Weights of a small image classifier.
Model: 3.16M parameters, norm groupnorm, widths [256, 448, 784].
Training: 20000 steps, held-out accuracy 81%.
Data: trained on Sentinel-2 satellite tiles (TerraMesh), 145000 training examples, 35.3 epochs.
Rows from block 3, named by matrix and row number. Each number is 128 + 32 x the weight over the matrix's rms, rounded and kept within 0 to 255. All counts start at 0. Numbers have three digits each.
# convs1: 3x3 conv, stride 2 (model.blocks.3.convs.1.weight, 112x112x3x3), inputs 105-111, a 3x3 kernel for each
convs1.0:127114101124151130145180167169132131160186187158205206148135132141127135154129122154183188183175195162122118143152154152166157139137132132129132144142150139143130129125122131145149130126122
convs1.1:112090086109074068095066080143106106121122099134120105107121126128142137152150154154144133176121136148126130120118140139157158139159178162132149155125132140126134169156133156113107130130114
convs1.2:123142135140136142136142145143179179153187187146194180129135122138145134134132131146148142153152148154163138142141139147155151141146141139149151144152160151149147124141150142138146157143132
convs1.3:109142131123125111117118115115114103122157144097150153142153141145154133153147138154151140162133136137134127153145164137184192138186204165145162137147148147150152139117134135112100106093093
convs1.4:138142136094083083144128107203148135174108134179165171091015032121135109174178159156152173197232219172158157112099100129155156148152139116127111110127106134142127109124127126140128132170158
convs1.5:111127103102113083098095084129153166134171183132157165142140133134138132148143139130140157167152168153154165131132154133141160129136162138130143133127138129123132100114095122080086094072073
convs1.6:189199165171147127162139138138140147148172151159154164146143147142126138151141147100091108123120152134136149141129145135129151155140154148106115098072079100088090101061074063006031056073054
convs1.7:130124125134059051125061057184163178184195188184197196151166149127146109120110091143145114146125132166159171091110106094122115087113107109129121124098083116104088094105112106091101121101104
convs1.8:132110128112086113115103124115091090103150142093144134128136132134153144128143140121124139087143126071126123143140140129141144125134138141137147122106123124112118130132140147082107115097114
convs1.9:066085061115122115127170140132107108140114127154157162119123111088130119093104095157179170171148147154142136158159151126143133129138140142130139130118127141140150120130121110108086103093087
convs1.10:184163182161137154161140155156142144151163151157165163164157150158149122152142127113104099110127138118123146122132133136137135138140140135123122125102122130112126064031053058012036060049040
convs1.11:150144128140138115149131125143152140125121121104089089135134126143135132141128132147140144138147135125136137124126120132120118109131113141141148159138139151143147145157157158147149162146151
convs1.12:123134132100126109113115115098111105080096106107109116068064054079123076069086057128151128118136111137148133147162142058014067134090138141155147089052081143123128146155153152132116146123130
convs1.13:119120110113115108114125106150137143133107109126126117125119114132129115130132115191194172148146147155132109143156150152173166162173160120125110115145138131127122144166123139169142146138124
convs1.14:181155170144109131147097137165162141166165151156151145173164121164136082158133084082080084113137161122155171132114125147122132137131134151111147131095144134102135121087110105057112089093120
convs1.15:139125118113077099103094128142078087136139141111129124148143136113127120120120128067061101101123115102127136097086086087111100081113114139122118111106098097095101151126113125096123098092103
convs1.16:102115106114115107109139114085090128067080142082108142153133152138099147139109146101131132124147123155169131135140101181150014200150030121145119160148050157141088134120131139121095132106127
convs1.17:111105122087088073113163168124126132109116075141163145121148153132162138147148109139118155122122123103112108146148165162165163142138125103114147122127145106122132119104137113134119131120132
convs1.18:127121117144129127133111119156121119151141128140141108153134129151142141168163156213189179163190204165153204118126121099150164118138165109107112127114108106132136152146145160157146160192171
convs1.19:090067049088059052097059081143070077127084106111072079120089090116079052119074062112134088121109129123120137119109097120112121118135127143124114118102118134111111142144133133114123124109104
convs1.20:160139121126133116154145126195182150201210193196217181152141129151143142159146153201198191205227197201171194136132139145157157147158154097113105102085103130137128124131119116117114138170153
convs1.21:131133117147139139129143127157142141181164167178162152123128126143134126139128117203201188206206182174182173163163156168167176157168166128122123126141128131140132152152150145176146151156134
convs1.22:130118081140086067145131101160098109125073087145110129110097104124138146136156162158169164174177171171146124145137150138157171145149152130128129138138127147145129112126129133136118137149128
convs1.23:126124094111107082125112087169135122116117122129115139173168163157157157161152143164177157203160147194166157158161180148170184139159179120128150135134145133126128101108121115116115108115099
convs1.24:155149140169154151168158149127138119115103103104096089146148144152160153153150146139144133133133119125118116149147134141146141134149130154155147162142147163156145161164155149147136159141135
convs1.25:098123117141145153135153149165165164181174208182180181145152151143122117171125143099084156095174165104192171096094128107164147106176163108103134128147140121140124156115147132155130135117139
convs1.26:121104125113115127098100114096097085115115132159183170138137137124128125126144129111105115109146149091103121149170173150170159069034026131151145116143136072043035113135125124122126122111111
convs1.27:135127136111114108132141131175162170139147130104129127162179169125120113128113104078067075098071086155157171091095114105105085150173178112112124107108108135145152132114134108120128113125129
convs1.28:102169161121149127106146131096094091058134123082125122131102132115033085115047101134123126145120174125154164136113129161137136153134176115144124145159142122131150107122132110157135112128164
convs1.29:072122100121144129110146136144159130185179168150175157111126125142160139150157144144165153168164146156162130123127109124136128127148135100133123143169160128163167138118123144138121114118135
convs1.30:113149136157168160150180179167167174207225210197232206122133140137137138140132138141144144144151160146145151133129148124107100125100097113126149110112107114134117126108114116106083102135103
convs1.31:139131156143155180159191186123119126150175180150189181128135128148146147147142137157178180168172202159172167181182162169157154165142138128115099118090101108114089021032015033016026042044058
convs1.32:147166176130187151142192148137120102140135143115158134096101109098095096120120126152149133158145134150159151128110101139155084133165166121146146151186160156182181086128107117136116131156138
convs1.33:065094115069083106083105108093090105105141148106149149140159143164149156161150144133133150124147177124137157155155149150145137151139135110081082065058048090072053066059041061018022058049033
convs1.34:154159187138160185126139166131108124124148150138130132147110112153088086170123130125151160102138161133162178142137162112143172117127151147150163116141167092126142105128147109119138073108118
convs1.35:161159194154158170165160183095083074065057037064063030148152152160162155164169164177175182152181159177171166144172166165187165165175164095171114136161112097124107106154101116137076099108087
convs1.36:165197174135183183124172165125133118121178174118161143181176139170076040158090058092100085111122174119150130101092099128062146149156134119131135123123196149153174101103123109102152132127142
convs1.37:140142141102125124114124135102101130109113105128098085123137139135118119111117120118136142092081088118108127119111132125129115139152129136155149105138153133152140118130110140129143130124122
convs1.38:156203199180204191155199189148172183163196182155173171164169177158138138148139143140164175159174175149179179120131118080100110100109100158183175151179198169165188129139128128142149142139153
convs1.39:122123132128133143140128145149133108144136120096127119133146147165150113145109115066078079053064121069128152131125104121117152108145169143140136143142162155143161150151141165149132153142146
convs1.40:139190175146167164132160149120141103100156152115164148140147113128029028105047028135093094116114138118138140132107101130130111138142128144138133137170168148161173125128122124140163133160165
convs1.41:128153178114152181151178199142126116129107141155159150172154134158137092146122084096119149117130155148175204123134117164159156142168114106113151131136159130143129120117147136128136122139124
convs1.42:111135132111164140096162134112109096097113107078124115089094120111082084103093086160095115136130130118141133132098112134163114120183166134108124151196168135184169110110104152168169139172155
convs1.43:116156166113131155113158167094111120124175184115172170156154163173150150166140133108106117118114141110127136160150150158145139148146131156118132117120082119142108126075092103063047101086070
convs1.44:133159141120145121106148140097089079066109095086127121094102167067068131091087107125103103135121120113130126096108082137167139132170161124141087143154121125148151125136139125150127139153151
convs1.45:121136134132111105145126115156163154149166156163172166136157129125088069107070029156151140138125126137152151129116131127114111131132126127121130136136141156138150143123123146139159171154157
convs1.46:123167148141147130133146126130120162119120159113128157117134176110156203108136190147095125132117145132158142119116115127166172117149163139150123148157143138149127125115128130134119120136124
convs1.47:075154125091149116090160127080084096098141119118144125130151168137126124142132141128131120160114127128161151122099120139120134153152149119141122131146122146143142136141121132153091157147133
convs1.48:096127134100115104091080082145161147142151151121133131122147146133130123104073060136179142125133123157155138126148121091153140167155146139138116116176153141156167151117135136152120143108167
convs1.49:129149149116137143135178152158168175113135167133162167151140154150110162150122161128145131127101150150161158145067164201083154161068146140115159188115143129115132105114136147102114092089113
convs1.50:159187169156179195144158189141124121135156139140164146147141143158149131175158143105129174084146189096147197127126141060151200097136197134149156125154174154123173115127125129144134134131153
convs1.51:132168195122149163110154162099136151134151154138140128174169160158136130141124136143159153151085124141134167126118125125145145130159172090140140109146156109153153130161129135137117146125121
convs1.52:061105098089114087107141134103136128101129122131167161101120119107132119109126106132163142153143117150145135126136134129165148120153148102117131137176171115144148126114125159145147123131127
convs1.53:157161142122179138120165131120107139112109097126101094112113129112097115114101117145181157110115149129152159138133157175163138158159152133174159155159147149162157135135150137160128121120123
convs1.54:144161198168195189157199168113100092110081105097108080105105147112116151115103146143150154166135142143143137123120121129154134153172098168170186189187193185190143154141158139149134168147116
convs1.55:152152160155159157161166137116128117140159147155151139136143128155136097153119098114127121130095112125120113137118123122122108106119129166158168156172168152160164148130127159153148142147139
convs1.56:142126164127129120137136130116134148108089076125099066147117131135131135140123129110114116145148143141142177138128126132018073148076117131116111127095114123111129109080085094090115107105131
convs1.57:196214190191189182179190159173167161187137139176149134166162160197187181190170160175179163183142161173151166103119126100104131120123118169154151150153156148162141147138142162180177169176169
convs1.58:115111118105085093117071090131123131103077095110089079113108095117115095107112092117109116128126121147150147141141133154151150160142146126135132123130133135116124144146147153151153154156145
convs1.59:113109119087097090097096094124092067096121112061105126094097090078100090086089095113117093109140118094158143114112113120077123133057052120114115115126134118113106129120130126137150115143140
convs1.60:108120115108103106097114093114139128114164158136178177064075080066077060068072059162123148134105146142176170095071072101060058101085072129123127149137131154139132111122141153151161156156149
convs1.61:147124134112110116128123116122087089107123118120136140150139139126124127133120128111125128141160145128171164120105078084066075114053024131112107110119122125122117119113123103127125119124143
convs1.62:141113157122093102124102104126129140120103097150125106095080079106118098119126113059064069053091072086073096157152139129096104119131120136134137129119128104125116099075088086109123095129129
convs1.63:154136154122102126126113121108105103121119128147178163144127122126115110124122123114106122128135152127175166137143140126096104079017040138131115116097095101096116094065090097096115113125146
convs1.64:124146128145146151141157147126143112151169172125165158116130118125142137122136136157169147157158133153143129132136132131140134127144141126131132137140138140144137149160154162151145160147131
convs1.65:198188193194204199188230217153141153163163162171182179181177188170157159175160161137134147146138138152159160188179178169149162170159168164148146152146148153149157153167156187171175168176179
convs1.66:137143137148110109167156132188211222143114113120095104103079086120125124137166153173175158152116115130082092141148154143151160152148158138134123123126120134127117149123142133139127161146142
convs1.67:108111124106088096116102094126137106125122126079080086122102118102096110087052087048086084110141123113127101117155145110060035150133142108127126116097088133133143118103123122116117121138143
convs1.68:130110120113104103117107110109101099118111101118112109170171163155133139164142148133134140144137145132156151131122113104090092095080064098088109090095103072085105145145143143117131129141139
convs1.69:129137120132127118137132123128126110134111124134130129121121122121144147125139138156164151145142125139113113112120127117135134119136133121128133143133128139139133147162146168142138146136121
convs1.70:147119119130105114137124136144129139146140140143141141147149150159135146163138151124126131119120121121131122165157146136147138142138124128126127116124116116118131161172161177152142154155156
convs1.71:184180184195213210180209199144139134157162168146158157191187195201191200212188203180167180192166180196166190103108096083087080093093074161149142154160152149172159144166161176187185166192188
convs1.72:151156146157155149153158146127148131129107130123136125133137126143150139137142134184170159168175144184147147125132135139156142140145136123115120126133128137136119147127137139137132154144128
convs1.73:162170152154132125152133147142151146154160148167152156165139146172147132173128135128120134123130137148146150136122131136118104153116122122113124110092098116090105139130150129138132148138152
convs1.74:138147137147142158148166158105102075128109128120137139110114111129156154131142142175173160171165137168131114126123134141161142138146133117096112125131109127126123149145150144148130141129139
convs1.75:148127148146139132155158137168149170146073076157091105170146156177159156170162155138103117131089096141092122099072062060108100095089085138111114122158144127142150118100126114145144127158178
convs1.76:161165152132140142148159170111110100114125116123127119137150165129135140126146158127129152142157162163159170154145169148166183152166190116111119098124115111114121124129133133154125126142140
convs1.77:128103138121106144118105145123104046112121054127118089142118088143127069132104086103114155103087165110059177120065142142034141132036130121099138134108140133116126092093131114137135116132129
convs1.78:162172165189188181189207201158181176180209202188227200158139134174147136169153130141139166159156168169162189068064059047047050056017037137112134126129137139140158101099137133107142135151144
convs1.79:136103119110103105130135139141148177154149148139161127124116104110122082118119094067047073092118148136114115142155142066045039141157136137141134086099091131130132111105112106128110113132125
convs1.80:121109102098083088110088097122121088107128124098134130109113116092090092071082095103091119126159166130189188138132127141093124133120146127134120115114126113122136116141124124130131118132140
convs1.81:130110132100102093106109093147126118134115098143096101149148127140133117135125118105132124134147151127147147092134138112148149107090100119111122114148129113127127128102114116138120116147122
convs1.82:135110129108134120114127130132122110140196172162184174089094091084117110094113115073094068125147150125167128132111120025025090115145147124097115106134125130142130111113125127147133121135121
convs1.83:175161149163140134141152131143124131139112117144130137139130128142146148144128136136159140145122138157151150103114110109119122143110122151141141121126129132127119134137116143159157153156159
convs1.84:134149134132169151132143165133132141123213180141191170132138137145084073121092112108114094112127137140165178185141101119097152154112139154143136112105129146089108128116132135124104118099127
convs1.85:144137121136133122133138138103085135090113141087127146094104130083100141110106137136145150123147161123151159150135148123097120125100124160159143143138123139134135143155141149158152130154131
convs1.86:148150170155123141127134160136151146153196186161210211157147154142126124138121114091084123110107133112138137139127141137127129141126127120126130095100095108091088074050055058004000060038060
convs1.87:143110183122076163127090168161153138137131137147113105162154121166149101165148106091113114065096123083089101139142114144146087140138097142135154126127142131119138089062067093083055087072080
convs1.88:065087087054101100088127132124140134123166161169179176180124135132030075130030050123135140132142182147158154126124147118105120176127061088111137086113125157138086114129105089069089135105073
convs1.89:169165159183195189183176193150152157173201191170200190138122140148117113145108118158194182165209206165207192138138134124139122123131105132134130130140136121126126141144145142138136128145129
convs1.90:119104101117131133121130139131120132132127125119108088112109121118104107110091094133141155144101121131097132164165164137106099134102095136142147122106120127110124140147148133131137143126121
convs1.91:095123122112148155095144142114124105136185163159198167160152148165140148175145143175192184184220216162176205115116108118129116133133137079083082071115087083097099138156162147153141145163143
convs1.92:137131128163129129154115122133141151135142135142146132129130129145149138138139123149158172153178167147170170127132138134142137139140128107114117115105128114102131133125137132131140151131138
convs1.93:166150122152138155121121149162131117134110115126129122169172160171148149176145155132139155092116166110160179131133115146113110137111125143168111153143107131101104157168156168185127158137135
convs1.94:119138111118119113110129131096105103103110104107117110125115114124123117115096076134149128126148131121122117146159154144160137142137133117125129131134119118127125127114121142123123116106091
convs1.95:113129121103120094106120109082060070083135120087120125089066102068034088088043098113131125101145142117157151102103114100099116118108129109125116109123091118122113125131130126137109120140124
convs1.96:119127142121122134107101132135138153152230199161206204150143147152125098142120096122123132123149158128157165127129133122117109138129121093115133091079093092082102070059074075039063076088071
convs1.97:126127121115107100099110117080069086084109102092104117129123118136112114134112107109113094082114090073109096119120122100120104100098106130123135115133117092096123147133136153135126136128145
convs1.98:173157162160130140122134177158177188160217199171203185152136152166133148163143148090105117082119120067128107099106106117135131137127109139112140111110096103095074127102129139084094140104088
convs1.99:071091091106122116092130128100112115136154146144162159096084092081075075066060017132148140143162156148165151134129138131156143134143125101109108112145145122121112120119101113118123115095087
convs1.100:118138119110116109104119112077064074067151131074131141076055101039020091072035083124123123108134143110160160120106120107100121103094104125130116124125113102105102143144126134144127111132120
convs1.101:067076113060083128081091160117091145069047135109068175140109126147117142132120112104153150082098140088070153107137126148115077143113081089134136124110091105105100133137142124120101134122120
convs1.102:187195177213210197204198202111146136093113130084141130168161154181158144166150134158162164150160175142150188107093099121120102121111099136129126154147147134143138135122132153138154139132132
convs1.103:154185163151159146136150151167203212166195183168146141148152155143130132138121118117131133106118131128100109111094103075066082094109090129125148093104129107113122128133116124134149152146130
convs1.104:120146128140156161133150133112094150076083126089084133141147151160147132155128124109118122105133136103134146150144147145124125147100109134156134143139118148124104113141135146142118169130119
convs1.105:152160152118140128145151147139166155085101096096140114139149148086081083158147140126115102147108134154159157138144153077039066152153156132139143087062080139132135111112128086075101130132136
convs1.106:095075143094116133130120122135110144136094117146122137111102144132115165158164154179189109166177110141125107122109107115105144117123135122082133088101149115130132137115153141137182149177162
convs1.107:144147143151154158148157170125151181120149185144177189147131140154132135154133130112086101101092137081108136132129127137122083141124071134129129134113083112106106128128126139103110131107122
convs1.108:112054072125082090109082116117070071092081097057067057117119119146130139148127129144161162165154157160164159160158168129137140131120141130123142105100109104095124141125120141115131134115146
convs1.109:134104149133098139147141178143117117150090095135078109159159107138151114138153139108120153124150133138168152100143069112133074126138126085113127096098126139132156114100116107109131138139145
convs1.110:130128125125102118100114129104111105141163129146151135132112117127096097135096087103124103103121126086106096141139130126123109126109110145119134127124117114090119141106117124127115117092116
convs1.111:139142137156152152150149149142149150149147155129153144113128120131141139122132126166168150159162141161150138131139135141155141136152141127143132147152142144154146136148136144141133146142137