config.toml
model = "image classifier"
dataset = "Sentinel-2 satellite tiles (TerraMesh)"
train_examples = 145000
image_size = 48
crop_scale_min = 0.5
horizontal_flip = true
rotation_deg = 5
cutout = 0.4
targets = ["main land cover"]
num_classes = 9
arch = "resnet_bottleneck"
norm = "groupnorm"
activation = "relu"
weight_standardization = false
depths = [3, 3, 3]
kernel_size = 3
stem = "single"
avg_pool_shortcut = true
widths = [256, 448, 784]
mixing = "cutmix"
label_smoothing = 0.1
loss = "binary_cross_entropy"
init = "xavier_uniform"
residual_init = "none"
optimizer = "adamw"
lr = 0.0015
beta1 = 0.9
beta2 = 0.98
eps = 1e-10
grad_clip = 1.0
steps = 20000
batch_size = 256
epochs = 35.3
lr_schedule = "wsd_sqrt"
decay_fraction = 0.4
final_lr_fraction = 0
warmup_steps = 400
weight_decay = 0.1
Rows from block 5, named by matrix and row number. Rows with one number belong to one channel. Each number is 128 + 24 x the weight over its row's rms, rounded and kept within 0 to 255. All counts start at 0. Numbers have three digits each. After the name is the row's rms in percent of the matrix's.
# convs1: 3x3 conv (model.blocks.5.convs.1.weight, 112x112x3x3), inputs 0-6, a 3x3 kernel for each
# convs2: expand pointwise conv (model.blocks.5.convs.2.weight, 448x112x1x1, transposed), outputs 0-55
convs1.47 114:123127125133133140131131136139141131138162134108128117122138133117131119103110110125124111121130101113121118129122118129129135134123132114126120108116104108116113111121119124129131123146130
convs2.47 102:111093126111145196134153135122160141140150154156128099135142120155158124148148131168122157148137142157135147132131143190141118112135134136159137158155159134155123134148
convs1.48 083:113120115123137119117133121143157139140163113131104108096114112095158096112136110115107115102128096089103088117124133125121120103112112083114105061134075111130107057072090078089079084086076
convs2.48 089:116056171134146127121108102167118139113140121106113089117118125166141080144115105144128155102096133154126102100130143095125123104124105123122135134129111079115131152108
convs1.49 118:129126109130146118119117117101100105085086096103098109126124131105135127122120130130117134134108124135119136128130118131151128123126127147126136137111125142132145129126140133136133134125135
convs2.49 098:116125095128167149139118048112135134101136183152145092119151112153155099148155158124153164149132158185137147120135119176117139088062145140153096128146105110134150156108
convs1.50 095:102113099113149101105099090131150147158173124142144127102128135089144111112125117122121132123114102154114139107126111136159116117119105088089113083069085128101125110124123128146120143121128
convs2.50 104:124039124134145147134100086137118118116151160133156104128146147177170118155132166137103155149094144198126135121144134161128133111099145167157128143134155089147109147051
convs1.51 102:111109102117140110107105100108088094087077094114108105151134140126122118134117129103104096109129117102115101120124118118147116110122116100099094089084085102098103129139117134158136122133117
convs2.51 106:086140117135161157174113106112132131112138171140120083105148137137135106140170144141139176157131156159141141116143123169131134103049140129134123120132120089088152150108
convs1.52 080:117125117119152135115124121127155150150200151141133125115128117106151116093099096093120116098130112091099101132136123133166142137145146095116101090137105080092090098140136122156126109113111
convs2.52 090:117074125152113090131128144111137120120115128103139140076151146149126165086123104118117136137130130138132139126107136108110104139140137130114137118130125132133106158110
convs1.53 088:119122115145143146140146143128127143124156133118112148148150142150171139135148148130104114118111109125099110122110119131126113116115127131129133128135129130110128095106107110094102146129113
convs2.53 090:141095139090123135116105095166097143119143168143095116107071087136132096171142132118106142077110120143115139111129127089081119115136112140122102144103134100144135105098
convs1.54 087:128131122141153134116121121154163169158189161135115137097107101116148102088100099124100091102126101095089088144139148148141126128126125090107089103149108103100094119133100115118131135109119
convs2.54 103:101078130102135122129130116135119155130134135099121138103124141142121115125124111138129142115137136150118118111116124096097107123138121126137133141141127086118109139111
convs1.55 074:128132132142163156118133132125144126145209154088112113132139132135144137096095115140159145156176158119127133123127130136147145111129132136149129150174152115128124142174165151166167130142151
convs2.55 099:139090123135153125144132134108127128136141179142116144140126136153148134125159134136138137136148143199149146137132140139132120137134145121142129102127143123121138139116
convs1.56 107:115134121139147150133141135105115122156126143101099097136129146119122130119117126104106111099138121094131119145140140149144153160151154121109106122120118108104112141125123126142131127146131
convs2.56 104:157094085138147131156119148149130123113168144148150116124124094132109109133171102138146159120129097087144156137144135159123152126149113154135144064132095180122151119128
convs1.57 091:158143140145155143157125142134130146127163140142132152124093104119106106144109103155152148138160149141145140142123118125152131125111130166154167143140144161139138115121127103132135108108117
convs2.57 093:133100127115128135136129104125124143113121138118135116113110137130137151140131110113126144139109120153112151130154108142115127127107117096145147108135155102101110136138
convs1.58 106:126120118119153139136133141107124164125149136140144151100125132107153122126137122120104115129159124131125114132127127122167129129126118105099113105129115129127132131121112126162113137140114
convs2.58 070:100098095100118112123104122108092096104116116123097108137115098130144144141129109101095147095094119135107118111135106115131133110110121104114113108109138102131087101132
convs1.59 099:119106131103103116120114131121115131135144129146150147128112123127095114146140136129135127132122128145132120121088121104091111115110121138132135135110126154134136137156125146137147142130125
convs2.59 109:067093128126134089124113099131076136119124150171131131130083145140078142106142142122107155120106122170140166152123126102132114113134091143133141102058140105091135140154
convs1.60 112:168145144147156146161153146131142162135137138165147149121137129119154129132141116145129125149160145142134129142131122127167129142136125147123131129136124136133125141127121130158123139133109
convs2.60 073:107075093101123092141099112128106115091131165142086113129100102138142114136153129099108168094116142146126131109116112108121115125103132133113105112106122121113104107094
convs1.61 114:121125117115165125139127115102111123121159121152136095109122114120157124114132087111102097119145122130121106122117118106173112133121097101093096108137115120126103134120111111149108137137114
convs2.61 080:106074109123117088125078120115094105102109128100105139131109123141133129137126119078094137110093136119119123113133110088116096131120132115126119088087118104117104111085
convs1.62 103:163147145144152145146145142135136151142141129146142142121144126109141108100129110162136141149163146145139132122127126130169127133136113134112127109117106113122112151132127130149127141138114
convs2.62 073:107105094095128100141095104113114106098144176154097115132092115142146117137165137103111172106112144143122131103125114121119126114112137128113132106112133126105093115103
convs1.63 104:132115128108108112117092125117127135132125149127131128138118142119074107158140138130132146145112151160131138124121119108128124113094115150130157135089138158128147137138129149139136168146150
convs2.63 090:111047115139125057103118109118089123109149121195133111133135085109118142131134120095103139123111121115142157129123119109135107112121101155129109078092127119133131106155
convs1.64 106:161145138147157149156148142100120133129152132129128130132148129131164113117143113148131125141163135131126130122127112125174126132134120144118131121128106127123119140123115125157119145137119
convs2.64 076:114083098105138107140093092107110106099141175169097104138091108150146123123166135113112165108112140192120144109125117123126136125115126137120132100110143127106110109116
convs1.65 089:151143147138148131156132143101111129109131099125100128117136132130160123120123116146144157149146146152149136123118133114152113115111117154143154138150133155148136131120143124145119143140126
convs2.65 074:127110139151121119127133133125127110148116140111112115131117140162138146115114086141142129117127103168088080117136104107138132123098092106141149120154118145129133148123
convs1.66 097:114103111095117099102083100124138111147145136127172148142131135106084130147124139166164153152119161174138156111105090111142107102103084135120134116077121152101136166163147156131149158127145
convs2.66 084:100103145140125091095108094123092119111157122180153124148120078133170143151146132109113156127123127105128158129112124112111095086106122162144113092068134144140108119172
convs1.67 101:157160116150187119137130126133137118133174129122127109125133119121152114101115097152151125173156124148135140161165132145177120150134145129138104138162107108114089130148109146140087125113121
convs2.67 106:115102128159137097148099137108092107091149150096150157121112157153131142110161128083130151118114157195137147148152109107137142166123147136144146102105119126104126136098
convs1.68 098:142077074082057105077130147152090078087089151125179167134104080108113119101150123083084017110106108065116119164105078139106148126183187105106067106106108104125122126161113178146111115125123
convs2.68 097:145122099098143096077136162109136132135120120187118093136116139152083141080116090127135175111111110069115101125133142092140138150115075096118157139131086112106103140153
convs1.69 107:163144145149156143157146145129142159138136136155135137118140141124141129135143126155140140162157153148143144126120109123158114121121105141118134128123120136132127144128127134154121144139118
convs2.69 071:121079100102125098124106110116107117101140167172106115132115099155138126140160141108109165108112150160128128114124117118121119122113140143127092108100136124124112110109
convs1.70 104:158137129125128105140121122167145172146145131135147160144117139128097133150135133123125123127130119130120119162143134132141110148129125129111129123122131147131120108116125135134134133140131
convs2.70 091:075145091139144104183107090132080149096142143124135137145085120112147140123186157107133177099103151130155149147126122121157134108126119160136101113064125125132130138107
convs1.71 097:139146127152152139123132161138145150145135120090075124138134135121126132086113132143143113133160126061096125162159145179164159128144176126137116121131116071078096179174102176122117095120196
convs2.71 120:142121139114162143141138153129136116133152124131095131138132127159134125116157107134143172112131121147136128137128129149147137118150131124139126106119114131125094118111
convs1.72 100:121113121103097120121104129115096080100089077119093089138125128132114116153143143115105105121122097113108127141136107146134124136119136154136144148128136160135154150147163153168161129155174
convs2.72 119:146069085148139110124127116155124139123117151183147134119126076112107125138154132107123161142123114101140160112137104149139138138105133155141130054117115157124160100124
convs1.73 091:110130143099118112111111110116155162110088128133108110130125146104097105120096078119087117129103136129089088140144166137097116154128136115110113107114108111101096116094133114126152155139140
convs2.73 097:134072102116146106105154125109140155112118114168138109134123157171070134075113092102135151110121089098112083141115121126139124141093079130127105101120102128125107143165
convs1.74 096:148146160142150148158147159103117124141149135143141137127118129128103120138139133151138137152134129148138122119119126124131122137128136155145161152131141161141146150146127158141127122121113
convs2.74 107:111081123134134093132117115137074130116131166166126127115093142132088137102143144113114168124096149185145162137133117122123130106131098131143138092083130106104141143143
convs1.75 093:109108117115118124120115122069097090101076082093094089138132143137112122128118134117120115154142133124114115104093098113083113116100107131130125147126117133117131135137143160139164156147153
convs2.75 110:149066107148142110141121151135132132128160132194157127120135104145098113093125117132134182137121105103139147114136138159129133136147106154126138048144091162117148123136
convs1.76 108:149133148130121132143133142145131132131146118158153145120105115104153107136110110113138123123160125127126116147141159128128137131135137128124121116142112135121122119132123119151129127126140
convs2.76 084:120090129122150105130069143142060121068132164120104119139057110138118111148148123080122142058131119151117148084114137078133104145081139138158136119104102141107159119096
convs1.77 101:103101104100105079087075088103141125124119141127144132108105114081059090102107126117090101158130161138122130146155145153131155130140127126111117134094124135104123145120092159141154149135150
convs2.77 102:134053134118135060077132120133102125136145120179142132116134104146057146112114104119110155136113085094135114132129144101121127125125077142140128063121097138128129131147
convs1.78 098:160151163154152153163158168112104117128127124135130137129120130134103119144132131162137145155138138162145141131114125129134128127124131163148163162134147171152156155136136161141146122131137
convs2.78 108:121088126135134097137114117148085135119133171162131122117108145138089138106139136112123169125099149188143160142125112123114120116128096115142135100096134105109146139140
convs1.79 108:130128133129119127127112119126127124140136134135122112143124125127100111128135136151140150142141141145166149141123149139112142139137127162146153149134140152154151153156167151164148149171153
convs2.79 126:129059108118133052074127074105103126119092103174129106113116123130043128091108073082116134133128090120114114120088116103105084126145054112106107051090086109107129119157
convs1.80 112:114094080112095089117097085136134115131125123137127112120123116111115106104097114098105093085139100084104093091099075103102071077070056087094082083126082094100090115110111105137107105112098
convs2.80 092:079155110101146103141073070093088127109152161161086106136113112107131102147165149112130191091115144107139148088117164120153130111130159116097146120140140127092135124127
convs1.81 104:168164167154165158171158168128134150134165129151137139145152143145157138151157151146145146149164136152126142141143144137177147137131135167158172144144145169151166125114122123150125137118115
convs2.81 088:121086086118146118134126112108122120122148177187122115133121107160151118106173129122126172115120144234127133125138131136129139133113117129138123099143133123117134121136
convs1.82 109:131126135127127132126122120122122126129136135123124126136117128126097113131131141135136147142142154153156146140124142133126147131131123152146151150137141155151148135147154157168157146159154
convs2.82 119:130080123118130070080135074101105125123102111173135104111124121133045128099106084080116135137128095127112109126094112108098083127143057108116104060101110104112123126154
convs1.83 104:151136121123132122135118128122129134133151130133122137087080072085128068106091107152177157149182129138144127115129130104136119120111113141138131112128085131118119157165182157183148173161163
convs2.83 083:063101128105157128141127111108092115097137182159113105141074130128125118132171130136146154117115129161122127079105102121134129161067146143120142101148128125083141109141
convs1.84 084:118147130154189154117144132116125111128187141130126120104101084105116098109113130158141117147128100121120095118118118144150120129117124128136102137181137094128120141144135183122130126138136
convs2.84 111:108108136130149141140127109117114156140131160145145099165147154149169104121127130124116162098137134182107112148115115126156129098136139117150138144127142130135133142135
convs1.85 091:114126101136182121103119109132137116144194141114127118113097085122122122112118114081095082113133086088088079131137108152153120121110118100106086126162133085110101110110111146132114094106081
convs2.85 120:121103106156141115137114114097108127135144163108147133142146154139155113106135115105128147101129129193138120146138112132148143115128144138134138122121120135130139132111
convs1.86 089:117118118115130120126116123094108101111142114118124125124126117130136125124114122101131102115123111124137113108104089114123097118108107111123129125127123130129123107137109120103104117121102
convs2.86 102:112111106137144091152116106118104122107139170122134134141124109153138140132143146115113179115122142190147135141138130118139127117127131135139135117087134111111094130122
convs1.87 085:111121114120150127117111121108121109152190129135140124125135134134138129132132132099105091100127100092098077106111098126154114122110109132140152125127138132130132112101081090112088108105076
convs2.87 103:112086108120139121131113080104084118104135140157112122138088108136131139125141131124115171114114155205113150123142123126141146121127120134125144113084152107111114125146
convs1.88 102:160152138155158148152139145145148145137169131130128121134149137144152128132121131117124114120132101119102108151154139151175141141127134130127130130124120131117129138143129141147129145122123
convs2.88 105:104103105113153126149124116114122126128155179160110121139143117157151122098174132130133174122137153233130137121132136141123141129118126138140127128145151131111134139126
convs1.89 083:178151148167159147165134150129124128131176150121113143139103105123117108117104109149123135147095115145108142162141143159159131147120131156125137147111136145119158142141140166114119134129119
convs2.89 120:128085103138156124144133126114125127136142175125138132143120140149156109114149113111137153123121138211127128144140128132126139129111123138146136116131119132130145126124
convs1.90 099:086123126089124115093085112134180174121101098100096099119113127113116112101088095134141137135132143140102133076114103089112096081077091101101120104127109116076096112128131115127124119091115
convs2.90 109:109143156150139113120119141122112124128166157151147160140131117160175134153151152123121170126126143139147151101111138138104125109129144176185139111073134138122104117134
convs1.91 101:054064069081094102072085082118138099128155095107134099114113094087088107099103107128128109138140132131134114069067083091078099093095089065084051094115096079078047110125123139142146116117124
convs2.91 137:130137128140151129156130150133124141135169181184132151160128143165167137145177157141129181128136171184156168142118138133150132131133142178164149124094139150115130132159
convs1.92 094:110130102123160147118122131136143117166180163142152150143167132136161157143140142109119082099139105105099101072100084104135111096097100089118100103135118111108092127129111108132103090093085
convs2.92 112:115129128141143108149123140123111132118157173135123148143115126138160133153174153111130175119124164195149149123119136118136115137131141162156152113083129125104117126145
convs1.93 109:125155134126151136134145127120141114089133074111118103120137114121135115107117093153149119128167128136130148094126110104135114103120106122148128125137117110119094130124083083138073099112127
convs2.93 104:129114148119129109142123140145114134124135164107107150132096154167144141154164154104125172110119153177140148112129130113106130153126148157162130127084122128124140115128